Weights of a small image classifier.
Model: moe top_k, num experts 32.
Data: trained on stained colorectal tissue patches (NCT-CRC-HE-100K), 90422 training examples.
Rows from expert 14 of block 3, named by matrix and row number. Rows with one number belong to one neuron. Each number is 128 + 24 x the weight over the matrix's rms, rounded and kept within 0 to 255. All counts start at 0. Numbers have three digits each.
# up: expert up (model.blocks.3.mlp.up, 32x160x320), inputs 0-319
# down: expert down (model.blocks.3.mlp.down, 32x320x160, transposed), outputs 0-319
up.131:164148086136124100152132156130150168133137127099127146113130137117122099173132142086085134138162124144144102145141139165118060088107213119133133150133166114112138086129109124122059133118124187113106146182164135170125096141100165164118147116111102080135086133140112139132096150160192120106107113109163106080145085119150155178154119104144126137166138152081102128143158081087147089130172112126153143119136137109097146105119121128080143149115152127101149075135129135178146119171131140127124142132133148136090073131134117131118109159148108097119131141140138132141062128159110084118087084101100141143091110152155124108161071169122129133178127152108125109119126130133155149123071129134057087122138162110129151124144113156096157156155132128102124133144126140170128117162098169110107165104139117145134104138140133082145113140157154116173140135115104173125090101101120090096158133130135126155175125153101182101164108118147128105110098136121140130150094136172086160100087
up.132:121128198117129125155159073101165123113121104098118136086108131152101137097142103155103105139096113157173121118110142133109163123101120143122114155094129134117118108084126108089159139187126106116108095123113136101140144117168182105136140120075172088155156117138164130120175111167142121110086127112136125073092142107047154112150155164127133133092153124122120101109116160123123130139152185163128112146133137152162125097131094151153102137137180140106091134095099158180140115122131111142145167076139086135133077160141141151139120138140111134084091118137125093150153160128113138136133131174131155114180160086154081105115163136126120054148127160095138100078090113135104138079132151132145148120153107072189165146096155167147161182133133133182130144145084121121110138116111134100109146138152151152140112141128125111135070146110154139107129148140112133117182156134140141127110104152176149120152155135151144152147083118104161097093111154142091092100124094095170065172164
up.133:149094159151113122145130127169144114129131110156110155080140131131126156183145119136108126136141140119121131103152131109120083099117129104128153120102132104142147139127136122157151123134104141141115108187102149121108100086125175117115137131142146153070142174147108118156117128135131103148128123138128124102115139092124093133143141110143127152119138138126128130114130162156089129124103104131112097145116127124121140127114098113161137126115139123103151106159157125089123100152118139163104159156142146114096118144098118120127126150119128163133155155147109178122110114145093165144149098099139148137108123115115118114137126147116142133119121143109108157135150136127124147141122157115125104119115131090112128112127136114162122136123135142114123132136105110122142081097152142127123119133122138092096153099119099168112125126150100140146121153127117131113119138128120132131167113125116084133144090088111144115123130136127150101099120115137155116123104111145155145158135
up.134:130119187149104127115135075108088147131104111117159115101118102111078112098150121153133105108134140160133136133115135161090143176112106124158117129139150132132122114117139111121144154187113122084061102107105138106122178130160182101142139159071140125163165150128107175120139143158110142153118125119118131079110141110128103146137144141115156108082142152152123087137130153083134144138125161118124072110104115134161132096149033093105126178109178134149078121117098133139162126116120112128121165119126106120118080133151128134135159096106130155145105146160122136122137093109115132120153129201152123090188161124172144084091141098106169083139131149142129125103101145172085157106129170125151129126114107092134146123104124122149129130142135142159133145118127125121138135128123127122150150108152098189170105158125136157129103112105094144103157165140147126148139135142176100109130106131105155124102145108172146139123113103148175150115130117149116097121161090104145109124134
up.135:103140104136165152095154158119142146147122129173114121156125113136114151108117110152150132105135079143135104140118179152129106128139112121139131110132116143180121127110127134163130161125132112088078153140089114118130139127162192119168105152137138142150167116151106092113112096168135141116095169176049149094126125134155091116081132117121124108162150088170124115156126154130129156149111122118100082165097121121148132133119131122156132150146129122110081131111122137114128107144107094098125112100102153140163133132115103115100116110081134094180053099084147116111140147116143137130107195145154131122180111113130152153076177131134106131110161125154102100176157128123125149148157105100174135112156136095158124106136130144183129127127152185151131098106166152114126149146099147162117103135116131145148092080105122114102116150103104122160116149094155080148116135133126163139157151123146122111148141128124112138120169102120106144118123187161147128182183163112144111118122
up.136:099126149147121119117155134120123105111116102108158142103132131132142108104115131143123109115095101139149130118146156153130089174112108148104113112097115125112154138139135119105137148151125104079097138155169152116154124151124166101123116123120150133152152117112193136099135160131115118162153132092130134143136145146134144135108130135150145126114097134120134145158132139118144153122136087147140144114128158113133133166150088127118128127119113136166097161105152121164129120131135112099125124154094117137132119118145128170128090153120158117079110092145125119143149105115130120122119190126123113110104111106131089099146155082100142127140153127119143112128124089166142116109133116111101117142142099147122138137110105106125145113136130135119113123121128130147120136081109118130111163150142135151111148126127138150123133118123118118114143110086163114115144101131147112122106134094109148115141138106162160067144063126136149145158088137163135094149167134120134112138147
up.137:130194097120130109123160119122148167125098141070180139150147153070150107157122152103149128141118104139138144182086088123179138133115109166118132123136107136152109166177129138116151121103171135179151144150139153095092126165144122118109113115157132138150125135103104162139108134137093184104116096120150136113102153108118116138097147120135108184120139119078155155111179155160146152135164057136104163119148156111133094149152121141098073157112121093122171123119094141131102147125135191155110132127122167132102191131117083147111130106102163112125146112140072102104141147082094102133128115130134152140119113110190128115152129139121105166129118130113109101110125104144130146119135149128107142155088139138131164114083080128090116124109111122095120053150114147114150133122125083143139119158134139191166157149125150120086143133122088152143175109153116117139116126081080110181086103107119152097092112164084110115143120135096101159124151144124132149081105121189082123147089
up.138:131127141117158117115106129156121131115136103147131115128151106141136136141132125117129154131103134096134128123135109121127109126133106119118117116133121112154124128134119135143109117135114138117124120097123132156123140114132132123134148115127173125120117114140134141135121105128124120146125128154123117147129127127121163130130142129136123120126127119149101137128132128144117113138144133141103125115132142117117123144105132153112122123136113127131129121111122134119111117136131097120083118130123124124121117135122125144131103132127115111132108111098122136153115124117143137111100146116121110136135154136141137125158152137130122130131142126112126140142130115107137140124124133101125136142129125113116119137165133119126132103120134127147133128129138119104118126110144126124131108141125122141129138116139103118148118132164129128113114126102119126124127122138140129109136143132145137131106130149146134131144155129122142132120153129142121148137133125131116140112132
up.139:154127098118140112157136165095119098082087159132136105143165131172123145153121121132143134133122111147103130139165105107115098116155086191114117143119086163143139134106144117128111097105137181152122102039102153136121182091133114150139142158147150153128110117169153131146111144112126134116067168156143138175108118128107108151152110068147080140164162100135122128104142110159111097153137087096095085086161140130135131184145140118155101181149163132118105122185129127105108166122084164153049174099150098126106122171121149124087137095154134138133063132115182116135100150129130142130108134066129081121197158102102122131111125202157083113145123107171127122091099153091084175099104102130162171149169120076102065073139128106109128116103106123173140110135174156145128134130132088128126119108117137141122088123151098112128141158172176129098170125121089113138114127149109142154163134158143158155110145164112083115108176167148141137087138120164093153104093083119107148096087
up.140:134121154103151106153113142141176175124190139117142159129112123145113089120125128155099151139145108098112105110162083118150111096156139121171141139107156124137158098156123111105090145137130149136133100125163120136160134091123113169107132096153130140112136125124133107129169129125145128134108114128117131122143091108087135137128123165090129118130139158150072096115128083143123103152200136135163106117149159126131123144139136154156128117098140091134177089079118109092169128134135127139136144084151096123148144142129128123141089155132093117124114138085142120118148121171192120170097147110102106134122143122130101129175114096142131158194128121136119156120186128094178139130111112136125111110101156094127103117120146134130107109132165147163081140133121106137096104079145159100148130113126107154119109143116122080148105131116166104121115100153117196165104135127103126086144163136145137158131135075096128103098152104147134138122141164124139124109151131083098166144135
up.141:130096093051086134106148126157122169079127141092151115102115093153104078104141074154097110100100169131146102175197109116076148112145121092135133143118137059115103106131132141104113077165084142111178067097081118127152074154144118179120081157106161109082100116155155135165110125160139125187130089164131127141136128105114135132160142145125143104140101145065109104126071083116204062128082115122151145150146119133082158173139153127117125123168124130099066118120107162150128162108106100219140125141138065118100069090105068134107132144160083082088092110156179149150080124099184118107095106151225106118098136176083054140144140083110109068100140094131170077155093102140075134137190151125123159165087185168105125180141132153109172173059118135127145185134123146109107128161148079155155141098114120107158101165110096122091102145201142133108090114101093150060141113102123095156103192129131102184163145113177138149118082171126093098133167122099195087146122159192117155141106
up.142:114123156116125132118098139121123162127176169114135153142117141121084116119148129112117184139133105139122125111122107126160174147140124145143180145109124141112136104104148096136135139157152146106127170142130138118135127141173122123141131145089136118105150131141133123110146151149137118099111119124126128095127086141110119162130129145105095154157114133102146113134109089101123123134109168138150121110144178158148099105075121127151108141106128144152131116070129109147114094117184069103143092093123111099176140104149151136103156103104090130115144155106147130119142136147128106118138181128122111123119160111107079140132129111129096100116135116131118162147108126131143108099128115146132165155147129135151103137126133128116153088087161099154099135137121120141124101150158138099131175180120114149070115152137130174121123107133101106099090133116131146139147141131118127122108140157138056114156109132131098149144098103126101132139128134151145111094128102099113131110124
up.143:124125151126114147175078136142090131140122146117143134134096147128153142134131070166137096146139123137174176125174082127115131114160123094114170142113159122131157160125128113155102135130096119144144067116192101136135150131154100108115110123126120126156143172162131120169174143096128119151103122090124099101116096118071145101140122132092153125072139147131099136097135127144093129071143151100128113129152147150148140139168152122145168095124153128125159056155112091132135163179131133099144133134168106121148136131108127127129185182141069142148123124090149129096138155148126147155120087083108133129108130119104092114133090126138150148118163096123127104163129166097126134142137120141113130087116108176097120101146148121130098156135122143093127140123143113126118098155121116109131114105140099108114113088132149151126114125118087144124126132169161138134115102144160156089139116126113132132155137099153144115120136105095113112153180141120148143106173144068103169153138
up.144:135147138142143115130119147152131099123123105155115121114161130157121125125144111144099136130138135145143100119136120096119140120143131128130140099126150122121118136144118137137139122130135162116106132118132129169147153110132132108146129121137132112127137154117139109133132140109130113111099131142128142157134098116138168122101126095133112154130120111130139127126137127150103132127146118127108153129121109137107118138111140138138126144126127109146148151102122135130142123114133116126070133114135115110125110140124125123133138110131089097125149093159134130104121130156128142145113124107123137128136149124130136114167117125135131141134109133096087140094116118120146120130114143111123148108133127130140135124166130134174094130120149128105092128111094110143130108124149144124144142150125133129112128112133142137146135116135135132145116134137137146156130116150114123106124130092137116131125129156146119140099133126134143126140091136154104124154134127167151116127125
up.145:137145118123133118129118131134132089107091130176119143107146152144152136131130127121083146132116141122109120138165129112112121131125114138112123128122169127124118128124149160138114116140122140127128102133125140128141124133130111125148130117153174131126138127139148115125153134122136121127124125141121131119133112130145129118134143104130124129137135128124139112134139112134111122121146104138133172136127140135133139116116107139130129135129107129144149113114131109145105133126155130154101133119118141117125109127132127127130152135118128115127121123094136117145124139126139133133119151135133121139130151132129136116147130146126118131131120111142111140109103129123120130138136117103132122118133111119110128137128151112159142134107131114127137147126124125118121114106152106094101111151101133124114137107143119147113118123155141123111119114117115137122117115145134110115128136140127136132151127132129109125151112138145095128113122113133122093137117131148127113124131
up.146:101169180080131125152153130111128116114115087171151100090117129114090103119124140171078091151068108137129099189143096155104145152123172134136142128128151154111126110105140125133130102154118133156156082086124160176114114187143119119144082154105116170179058093163157147128140137123146137095113141093084111168088129156088102110135079121136099157147162093131135106090132155123121086098078154121079154149166163151167141160139143164133139118181181146103089108075121160174088128116112091111127142110124082105132147126133135130121172161127113115126102127136146081157095187125123113114149161160124127129125129136150089117112099128151044090114136110169153086126103163129106119144110114117179151100142117097139123121168115143136166164134136155168090144149127163137142157131140116136114136126138179155175120072110165144128150119123151106116147106095095142109129104118116141136175106056144136087159110171138114182130137140088069132184143121130138088130141167164177192128118
up.147:156124136146116135154153114165148146126124137133126161112136066160109170155157134139129142130146145098127120085153130117144093128093143062108140108105123124109142120115132148173148117130125146131116125201139164150128113103124152124128134122103119110095116142180082096128098111140113104117141105108132118079107151114115105119132091124154130141145155152135134116124082197144091148136123111132125062123134151143060111132124112128154110123114154086104163100167118094102122077147144142198117193176136137130117100135115139094135110158139133152133144173160131184113103123102115140114152091115127112128110106113117139117163134164149130146110118160105120184142120154161137120136095140119112123112132164063098112101124152134121111137117124155095105125169102126111161121094120154124137164121126133094113135104120096131117108146160099147149083169106123164093129151134127076133176119157106112088142076073106157135106118149133136078138155122124133131128123127087147142156129
up.148:160115154141163106184065158131075114138137114147110150127099165100194100093148111151121146116101149136130197120172072151119149151143117114133153158099178093127117115138151118073091117108106135144163105092167130133129146126163124117108137119163108144143079134114132135134172172129144090149155154076135106129115158148098157181132109130092138135104148115115126131108114097104127088060111156109180125111128164175164148185151083145140136036102165150174154111119103134144116177108118118081136097158134114112144163115140161136135157149123087108157131148104158117155167095109109121129112142114093131156123178146147125131123084080128139130107111070098186134182127134100173120106127124133109131146117128108091133155180125115145105098141129125142094142159143105156105115148145094101184139122115117113124136148194153151121143131122133090089150106122158146074110134157164155096118147132116118135146106061162154099100119110122140127155093091137138097103125113108114140101105
up.149:123111149124127132121130113132112126118104117131147099132141130129128128115139128144116116124137129140112141114140148117137134127125127128119128117126126138127120118118113110147118143137134137146111123108117144123122158120120146096159130114133137129115151126142128134128138115110097133134139110128130134136128140139101127130118143141129120131155113115131121131131125148135105129116140137135118104130126132127152116123121128138138124153137137133115120123125139135143137131141130114123119149110130113124141116120144136151149131144124124126106116101122119161134131126139132104132128139118125129108127140116128130126134116152135120143135123117121111122122113135129120126135123130125117132129138108138136116129114127117143101131117133130144121131127107124135131112139143155107118143142132132133138122137143129131126120127145135123139134134128150105135118136127134111125124117128126127129126135141118107135109139110113143135128143141134117120140158127132118126108135
up.150:130136126127136133122126127128135122118132134130120130130134132131131127132125136124124140124122129125134126135129124123135126124127125131126126132130124115123129125126123129134126131133137126133129125127116133131128134124128128123135122123137132129117124126129140132133135133130128121131122123134131129128119119127141125130121131115130121139126135116131108120133129125131134126121129129118114134123130137126131131128133122123119131137120121126122137123128127135123132127140135126129124130127135132122128138129133126127122127141128126129128125129125128132135125125127131124128127120132120130125129133126132128125125119131128124135127120129127115126131129120130134125124119127131116125126141127129123126125125127126138125119125127118136131137136131122128129122131128129123124136133132134132130125127136127128130135129138130121126127129131131131127128124135125123133134132130128125130123130132128133129124133128125132133126128128135112135126125126129127127128129
up.151:148101220128132134092177093117109138133087120092122107106109115112115091125136136169124117132152124166142100127107106149126157137151141112157145098117158133139136116139108142106109139175120116109126122043133087107101156126186135105126100123120113127155135129120134158123115123164093163105123072159097085118096136126046118100099140140108152117110136147115109111149142148068163126134120175159137121145086155167136162115118129090143116148154133127138114129110081122141141109120119108153143171090133088082135120167119139172182171100136088123123120105157127074123114110098166106100132090187151106144146124142119092116111126079156153064134143152131155159116112131162098164119136127132178118134128136165148148142119160165186147167119147153151108161123140061116136153133132146125119129105144089136146086180119105153131064124117130138152122125160119163124181145140107122136171135130135120135105139140186150154081098120165151156077174134127132083101157107154112116154182
up.152:131152161126146089126120094102121134135131145114131066126115078137106128100107137146132095114045110133119171124132136108141112192114121120095143103115107112144094136124120184191150121164144114135116163139173197127127175154192139132147188124099151133152137107155168154123100145096069124092103088120115129109090147106085168148109100143141128130169168162142144117126144123103141105130135120152106114131129127142161135122128139169120095098144167137098099153144128135144132100128120123102116130107118100123120113164129161183144140117137106119114116131162119157177097118130076174099138147135103136110120176116171117178163154153155106063141113156079091144067118098117116128107131121106178129138140096121166119137113084144117147119101124171126132129104083125116115150120148136142137133125140119136151131112087124122169104163125134136101151145129153119144142118079143133146120108135090128132150124174142197150107160128139102153132205138126099127120115111099160157144100
down.131:187142149150171134149147126138084174156098138118094140163180136134151158134136157112089105183155137135162123138105110150110156150092159129141125123206140130087143157148150125121119107150117119130133164110123133124114121116089118175119123180120172106153095150115190129084129161123097110058132121125134179144136088111137106116122154094083198129114106166159073104099186141085101154091134118133118135116122166146141117172147141138148122133132153124123137114111117115131096125141123126179137156091152046113140115101156113125128180119127121141080107138082138154109157166136139186090138135127119122119120131108127141120140126092108082096116074142110134145128103132131112142091136103130118131179098119145130141126125153122145116173153117145100096151118103120079128136158135143162140151095134148104171144099097103155143100123130096087077155109126111173135142109139146154092148067142115129104119144151191128101097132110142166136130131137140156135157180153113117103092125
down.132:127092124148176151109116098130120131094127095147145094102120158128194126141125143171089173130142117080129138114165137083173089084145096095189092149096150152128117132131108113144094136142135151141126137093106165115140105113081114104102141143132092087097117108132123093128196128101098118145131128124143132084129088123067183158095133170146138173098150140116129123147147073121119159154092140118130113139131069122147111111117129116088083140100144123196150102150150113137079102124166119105161121113128130147096134126136125115117102174141120132134127072090137109092113130171119120107110120192146105096145075150187131142080121150142168108144151108143116118170112146130142160127097088130088137085104098138162110110116098112148092132152135132109164088136146149157143137119135087147154128155112164119098131153101164134122123085122121169092127159149127163116154146071108133188142157117111157181098126140121109135138077143088120159140134145153138190128118156114147072093125
down.133:125120105151147116130149112122144095120130122170162127090136107085168156119128149133126111117139097095104114124116137090109146132103164130157117138139142129164163087105118117131176123163121134123145142125138119128147148110110153135144143145118131117115133140147110122127150079113135146105108158103124136098140125111114109099127091149128126113153123134126085077138155154141120137145104091125111141115155159163149160102112103112108157150139144167118130105118147093122106126143151142118141137107165103187106166116136112132145089113124140116147104176105115093100109106103096106119138120121146123100116126144122115095155108120097128122132120076092096134150160137126133114120120122115124141154144119168138145153145062140162134136107102140122122120127129155137178166143140148153135125100141161116102152159125137174117095116141106122138117137110120137143156135080144111149119116127123129149111125119122152093118150122149150114164125113125145127110114126139119138095118
down.134:125122126134159131166159142111090149110108121170164137095129146144182118135109130132125157122157146102117120109155138115161124090135110132150100110106087160136141161119077113146116154098104167092115126110143170127122113126095148076110129112125107086123135082093118100152186140106125102165122126098148129098139156143100168138141096148157128148102127148091137126157131093113092165119070119114146173135136121125144131087109112107063062157121117138120147119129136113084087130127156113140161110122138105109057121114121144114145098141162114113148126122096134116076064135107099126133123151123135159081131135153159129094064101144102164132152143141131092155135141156133154148101114077154118133106116089122126125106124117139140093159086135120084148127117139135142133132122124114148167154138112158138109146154143172155133105085096134144107146174127083146141154151070122149165142158143084155190130118108128124123100143136114113140129110124171108157121108101124122073099143
down.135:160148185129081115124125102083077148128127139145153153118110118119113092144129104132109157137163154139184139123160150124139071148157081145113124105137169148103074151166112173135107148108152140118092124115152137150118114161087086133150184106151130133152111148155108126116138141164153104110084110113163158130129144125080143159141103146139141145167169137137151167125109135191133120156142114136091131120134105089124131107113159139150090132136125093079121113060159144104106144113124136137106115137096136115126090103080110177141118144149126104132145112182116179144113195147122095136077151195122132177123139093129130157064135195146137108129154155156130095120080140100117088131099149129126085128059131054115188092081122119110128098106083145128154119131134173121099045083131123114123116147118069086116102114150103078119141168118158112140075113140138108142142121186128105101118127163127093105152094109109108105178120154129083128095085130115102171165108090095144149139149
down.136:135126159125130133112145079127118153146139136103144118108135139142154097132167143108111165138138137126155091117160121124140109098132102132114109119105118132136150135156101162172118153146141117150102116136141160116159109180148129099107123100132131132135120102110138090126155136119118125141127121127181144110148113117109150157135125180145130164137117127130094144149129105116110149137125121138154146126123117111152123133128131128112107105116126123135157135133151145117132116121143112138180151094110120084121106099157156110136130132138134117088148115091133154086136142165092124161164163175138093094109145116176120113100141142140144155131139128112118108125129155136123136140112098170151125116120117105131121106126115102108117151109100097126153103126100107118134149123129144139145131188096109123116128127143142131128136138155132152103120153129130140142128101072140162164160143133130120179124097126126094150117103120146081137096096134134089179112116108115124105154146
down.137:129125117078146159109150130121141126146155183076106131130135182134133114090099182157134137109165129116111093139157063119107112165052084127150155078152166154145121136147122139126140119142161146116139061121179102144178173156151209125116116156073129165165131125161128084108066145070082129121149147135149159147107102111119130141125148104134132112132121107107153110130126159127127177105176117117120154149162114119138155150125152102142124104124100130142114142118149146114146143126154054123144148144120126149123168071125115119084150132122115142109118139089123154125160149155106133125120144097131103117141082090144122133129163158116152162121082093111163090156132131122102142117149135141129091102081124102120156140135153140129187093096123102139159145101101098105091109138114162134123129125149110120110191170121133169117160111150115166131137146196095152158164091130156137164085095136139204112120108173138138148118157090174110112122096103115146173123128144166153099095165
down.138:107109136126142130136136128124139116146123126134138149139133133143134132146137124132135129119130122153113122121115124107140131141109115135136117145126144136131127108110110136133107140128119137126127133113152122127129133125136124133154139128129129157134140137119154134123135120144156123112119125134120158121136140142145140111145128118123136144119138148137136120126125111135127117142128114129116129114134133114122124120131123131123143125125136151125130098101121123138123132125125129111107137128135127133111118127122110111123132121133114130158139144123128109126113123116120129114121134120130123121134131117141147117164120124124116122124111133110112144133110144140143115122110111122111119126142130121135144135126119147118128103120133153139144134124150139128137133137143153132138144144119133126131114134113141137130131124140132128126120127134124122148141130122134127131127126138115125134121111109128123136140138128144148138112135134128141128127140122136113118123124
down.139:153123173143156150182132141176121113156122180144098169160115147143108169155110173186082131106162089184188052111143166108060133111105114096123124152198118127106138115076139106078121138098099139128135120148115135118102102129137132133144095136124169117168183049126160113147077163115152164139091117168096108114092149179148136115141135134109164138138109141141111087129179133149169087134117113109103141076177179124103112087100154124141109137134080155119098084119104170132099186115159142109124091138149129084096133128103164070135144135146130169114157164126146141155105098115092109158159109114123116151150126112116138130123111121173151068172137107163093093134111171150161125105166117080143128128096145104185189117128140166128127112128147183163115138120117081100136107100160146114166143124137157123113127130111201185123113082148108182104116074168066138105152162065180147095163137165100139128100100162135149125140159142176169119106131123094177102151118098167094134089197
down.140:149146099134140107171135162153128132147113134112109129150171156134148149125137109136115120107117140135154126151089129109114121127105161150116098091143127135104123108132165142165144149144131118148122120140151158128135120161129139155152119118163178146147143174161147091090155096137130144116096105108120146154129096094109200123127113084081125148163098136130116130125155148126151121127128094147153123138152140092101161178139132158137181104119133120105155122111115121120145124131125127141120145100148108106138099128140107115062165140124083116136164148112090141112111149109120142122171140169118104132135146094106112143146111093164107144156099128083128119123136126139041109117116135113119134141151112189104147103178105100115115118142113129096170116118141129094112131115121122102078117148173141110095115163124108121149130153131116126119190130106123128129160101089135163080117108124129147108134123133170133125131146139111127115116089157143119130131158110096164118115137
down.141:115118131132129150151146109164102134069079092149089087166125078109180164147114103205114085168121120132097154152105102097136145168098129099118153178170191116125136127113104116080135078139104089126178135123091098100106140075083192190135074120066153127100105141104128114187162104170156104139109109153119212158152077100152128142166122154136148113117096165174090125099153154148190077138108159059134109106068134120107133135078090161148102146100154125156117143069159140178066123143121160122116098121203098104144135150108113071162170160074101180088102122132096125118110178176134180081121123161162107119157120165195161120166082111114074053131109119100168158128121088090135150116141118070114168093063112176180081163133117075137146113138116127142096133119154087079116134125141084142100143065106171136135175116051104171175129161112169139128121126115164156124110150052085160116131057157073148103119159136077147121120094117104188187167142149144172139160183160100121108056121
down.142:142146120104119127167134137173119122127079138122136143146137133128149118116108124119145153118144125114164131123135134141150139093090115180120128174146170157117114135153133125134116171139128133126106086138169126156115087128059131116125168118122151160085134109110138115127144127166153133107096112123134164143123146141110154146108123137131113099144136130065135135136157112139140133138094138123131132112114114115112120111133118132086149102153135142106151114141122137123159129170122134111093132090127126106076125101106125130114136168123120115142088142135135113185084118111141157131130130146133108132152126092128124164151089149122118144100144133165137126144134128125148086137110140141121112110099102133113120095119142126096109146141122136131161092130157152171137153144124108120086129155094154113141109133099148089124127102147156127129123137108132087107119131108125185118126108150126157132156105088134102101147150143129138159132123130104114120103124118087121160131105
down.143:115161074127145106189152184121136167100116112122133166069180173171130124119105118119124171063091155150126106172126119114129156114115133150131102109125118153123134065138151111144135153147098107152166105168149151120126102130137123165117111133144161137120131116118150119113147062157148136134098143100146121090153148143165152133105109100111112147115128101079092120084112134118134148132116075160112117152156147134100150122123140130129156140145139158150121120159114117105165144150153146159122117100131129148076141143144155153103073115174083134121161137070134086118101143098100123139145129092120127137118149134130118175124091133134138192127120125113107131131125143154127162119131153110142123136170183146143126146136101132134131096152151135105147117116154132139167111140131122107108127142147147138158124183134139121142104106161113136114116122122103131149167116147150140116118123125148101124117121148121160127138164173114182121133099114121107099100047129110147099132130
down.144:107123103109116128149158116125125138091156149132130130134117117130125128128132138137107116128108093125169120122129133101135125149120127118117136114144112141111108124115142139114159120165134122142127156132141141101149128124126152108140142134115112101138134125154112132128157156137134129154096122140126169132113144122121108130136145131129128083133122140164139127118136134144111135122122117118120132117129118134114119111139122112133120119131145148127117110128110133102136104116128158118142121159133119121139150136135142124126128141132126145150136121107140127116129125124141104142174101129130141118108119115127133101109112139136134117126142108114141119155127121122123117124131128119136128113129111132127138134130102122138152164119129128128139143106150103122148140139145121147116150117124160128119142171148129144123140119131107141112158130137120134132136117115148109105114138143143109104151132129128133116127151133131123128107147129108131109106128096118132139119123
down.145:131127117130126132166157131137119132121130133137106146110136114139133159129125134132118136122118109139157129113121128117143121147121141125125141139130134114127115126098121107113141139098119134140122118134115106139143126126128139120138128121125136103126130129128122132139148159114136147109103131137120137124121131134147137152104116102132143129118110141151137125136118126145159142127111121116121153148138126136143124152129124149128114136119117149142136118120133140131118150150144129134144126129161116146116127143086141108153108130125125127138134133109131113125116135132133125136147132141144143117122134136123135135158121116112117101118112141126117103123114117117141136125161142129125136142116140154133131116129155143142137131130130126133128136120124118122132154133142130112127150101119137124133114135107140122129115115145102125126127133115109134104123125133137136118115138123111134135141133138124124111138124114156135140118094133141163131134146118121138127112147
down.146:131156142088104137101123157170094117136148088132050098148064114142113161140101111154137099117126108130138140153165123127151141137115175152130163142142138158123111118168066143119147095116147088132183150122078152164117142140096145139152080097125179126147103170139091148171121117127136078145101087147124206124144120105162120171144099091167153136153117152148105163106118127141141096118151145093063082107106102049121110099104141111170092121113111141113111140162153137159080169134093118185109113087135160122149122094137116112096103114136114153100129084109130089141126140151139175135157126194129147108148125140128142137117087119137125103180120117154142147156080141092135161110155099091150131113092145093162124110139095065160131135130102126136128130148141131158148092122148090122158170128130097142129130157106087133145127144115153152086121101115148134095124115129116113158113122136157141140105160169097129114098102118141119141125184108172135140080176136122178097148126
down.147:125080115140164110113160123129133110139135113166210125110136090116152189137177143136108137083138092089092164120163120125124130093129132126129112163157155097189195120114092093125134141154110113116128137111151117093158143095074145143126164138147094097115147095146101132145159106123146157113137156098106173096104141117103123089084106190110131129151134141147073065155114165150157121121112092135110136126141149184144185118101116115077153165143189180110146114118170082127115100143125092110108112074138114180127159137153108134149086130113160117124105172113151098105107113090109129138143114105157113117101114151151102106129102118139102129151143070104079155131166136130135124077091160151148138158120105190143118178133104095189087133113099137141114154167131153163183185133102136158123124117140172081139129133155141156117092123116150099172121122135123141094160097121105115186140094137127130141110114133092170090150160141135153165143088144132132158120117145157082147104105
down.148:060168078071131156165139164117135078107101078113165104104151158104117113114113103046154133076096122132143120170078148152174141111068137166140094068106084162139159049119135162147126167142117111169136111170124165145151107111140105134106133149166138160100156163130147146116165082139164143170092134113151140099176166109131165118167076094144121102121122143099118139117127087140074140178137088122154115142142160135127126138098171147125141127130120127139130099152132119137142145149141130200151151110115157107100114160126097151109033137108090108112165184106151082140090090101138133102166151085174126151149111144154120168144082105135178145121126093130149150164174127187108132120113137134117128117195153112147115131182102128167105115154203105147128127148149086121154111108160109099087185171137178152145123186114115167104107137168126104124123143133167103162128119155146122114137105136168151136095141079099135129080114153104164123162118120134109134102127136099150089165116
down.149:124121120118146124123122138134131124111126131122134117122127131148129125128124126114118136140114129120140132119142136131137130139124138140130122118129138124115127122127134120146103143134126127127117123119143128136133119129120123125126141125127111129139136112129137127123142127125129121126120121136129154125121128126124148136111125124133123118141135129129126127128135107127112126124110125121128138117124121113124117111123119113125119132125123136135119128129138119114127126128125126130143126139132131118112118113123111125114122133130131129151116133122129131132109135120122127137110130134138116118149128120123102124110126121126142129121137138120107127115122141128113130130128121134125127128119128122127133118132112133118130145117123128141137108141134110138131114130133123151121110135106146129129123135132128131136133132120124145151131116121099124118134130125122143116148134130148131145117134118129129128128136132115123121107124125151132133120116121133129135122134
down.150:127127126123130127133127124125137134129127131128131128125116125126126126136122124131129119118130128137128129125128132132127125130124128125130130125131127126120122126132128132126130133128129127122126118126131134135128128129123128134126124125121129126139129134130139131136130132124129126124123125123130139120132134131130127127135126132126126121136134127134133123129137128123128123123129124130125124128130135127122129134130133125130125123131129122128129123133132127121128122125124131133126128128135133129130129124134129131128126131127129126128125130130123117134123130129129122126130122131132135134132131133126131132133115132131127124120121129128135125132126131132135128130123122127128132121120127134128128122118122127128130128130126126131134128131141124133135131124126136130125137133129132129123128126132131126126135128130133131125125128132126139127134124129135125127129124130124125130135120128126127129125137133135128128123133128124129128125133132126128124125123
down.151:124138144152159105133127096135114168140131089184163121108105110141152126168123099150094116119116152096120138136142135098150138125153121147176120098110128118157135131125091114134071161138118115096178120086126177120137111105127124127133136138138137081082136153115114103190180119137140117135085108122113176108104173145115182105146125140173104192133101181128110118108075122076123108121104171124108137092141123125142154077147126116138112133119124162153149119151130127140122131149124139148126098123150147133113145132124109088093116133133135120116105104150131074120078125116135135157092119152128155105120101158164136133057060108142107101134166144096090158178126122126160166140100082153095161124166152150150091130125092088159090126115152151134139140150175157157148135138142103113137149173096144117092135145128151141146114141121139128118167133150115099140135118128125111152133176130080127184108120117104170132100135132112164104178166140170153114104117148136125119080104
down.152:145113128143113112132093123096108146119097144102104153131098155161156150169143151168139150049153130117099124129207147142131111103118105135143110133103128131105094085165070144096095153130158175175144170121141100135134122145120093135131138120115157088152117093162106107105129109122117143134127152116109147071095105173129171176093137126124155181155178130144065149112095066139122161135102112147139135105146101139117138111112126093103078151129124115151120117108142159132165148198135129139121103123101090143094158103140113162070115117171118099099111112118146118127064149178097133104097156154122065116143164094170103168113135129183158149159142103134131145111082158152123118106122165123082143117150118128113166123162144110121121115095115128163169113103140180155143182207109154154186143152131153106128124184134159135125139106145133138141098139169112112124136087135115179156113148123144097148105109121143151166177123132143139132127116110155126151113088125099104115115115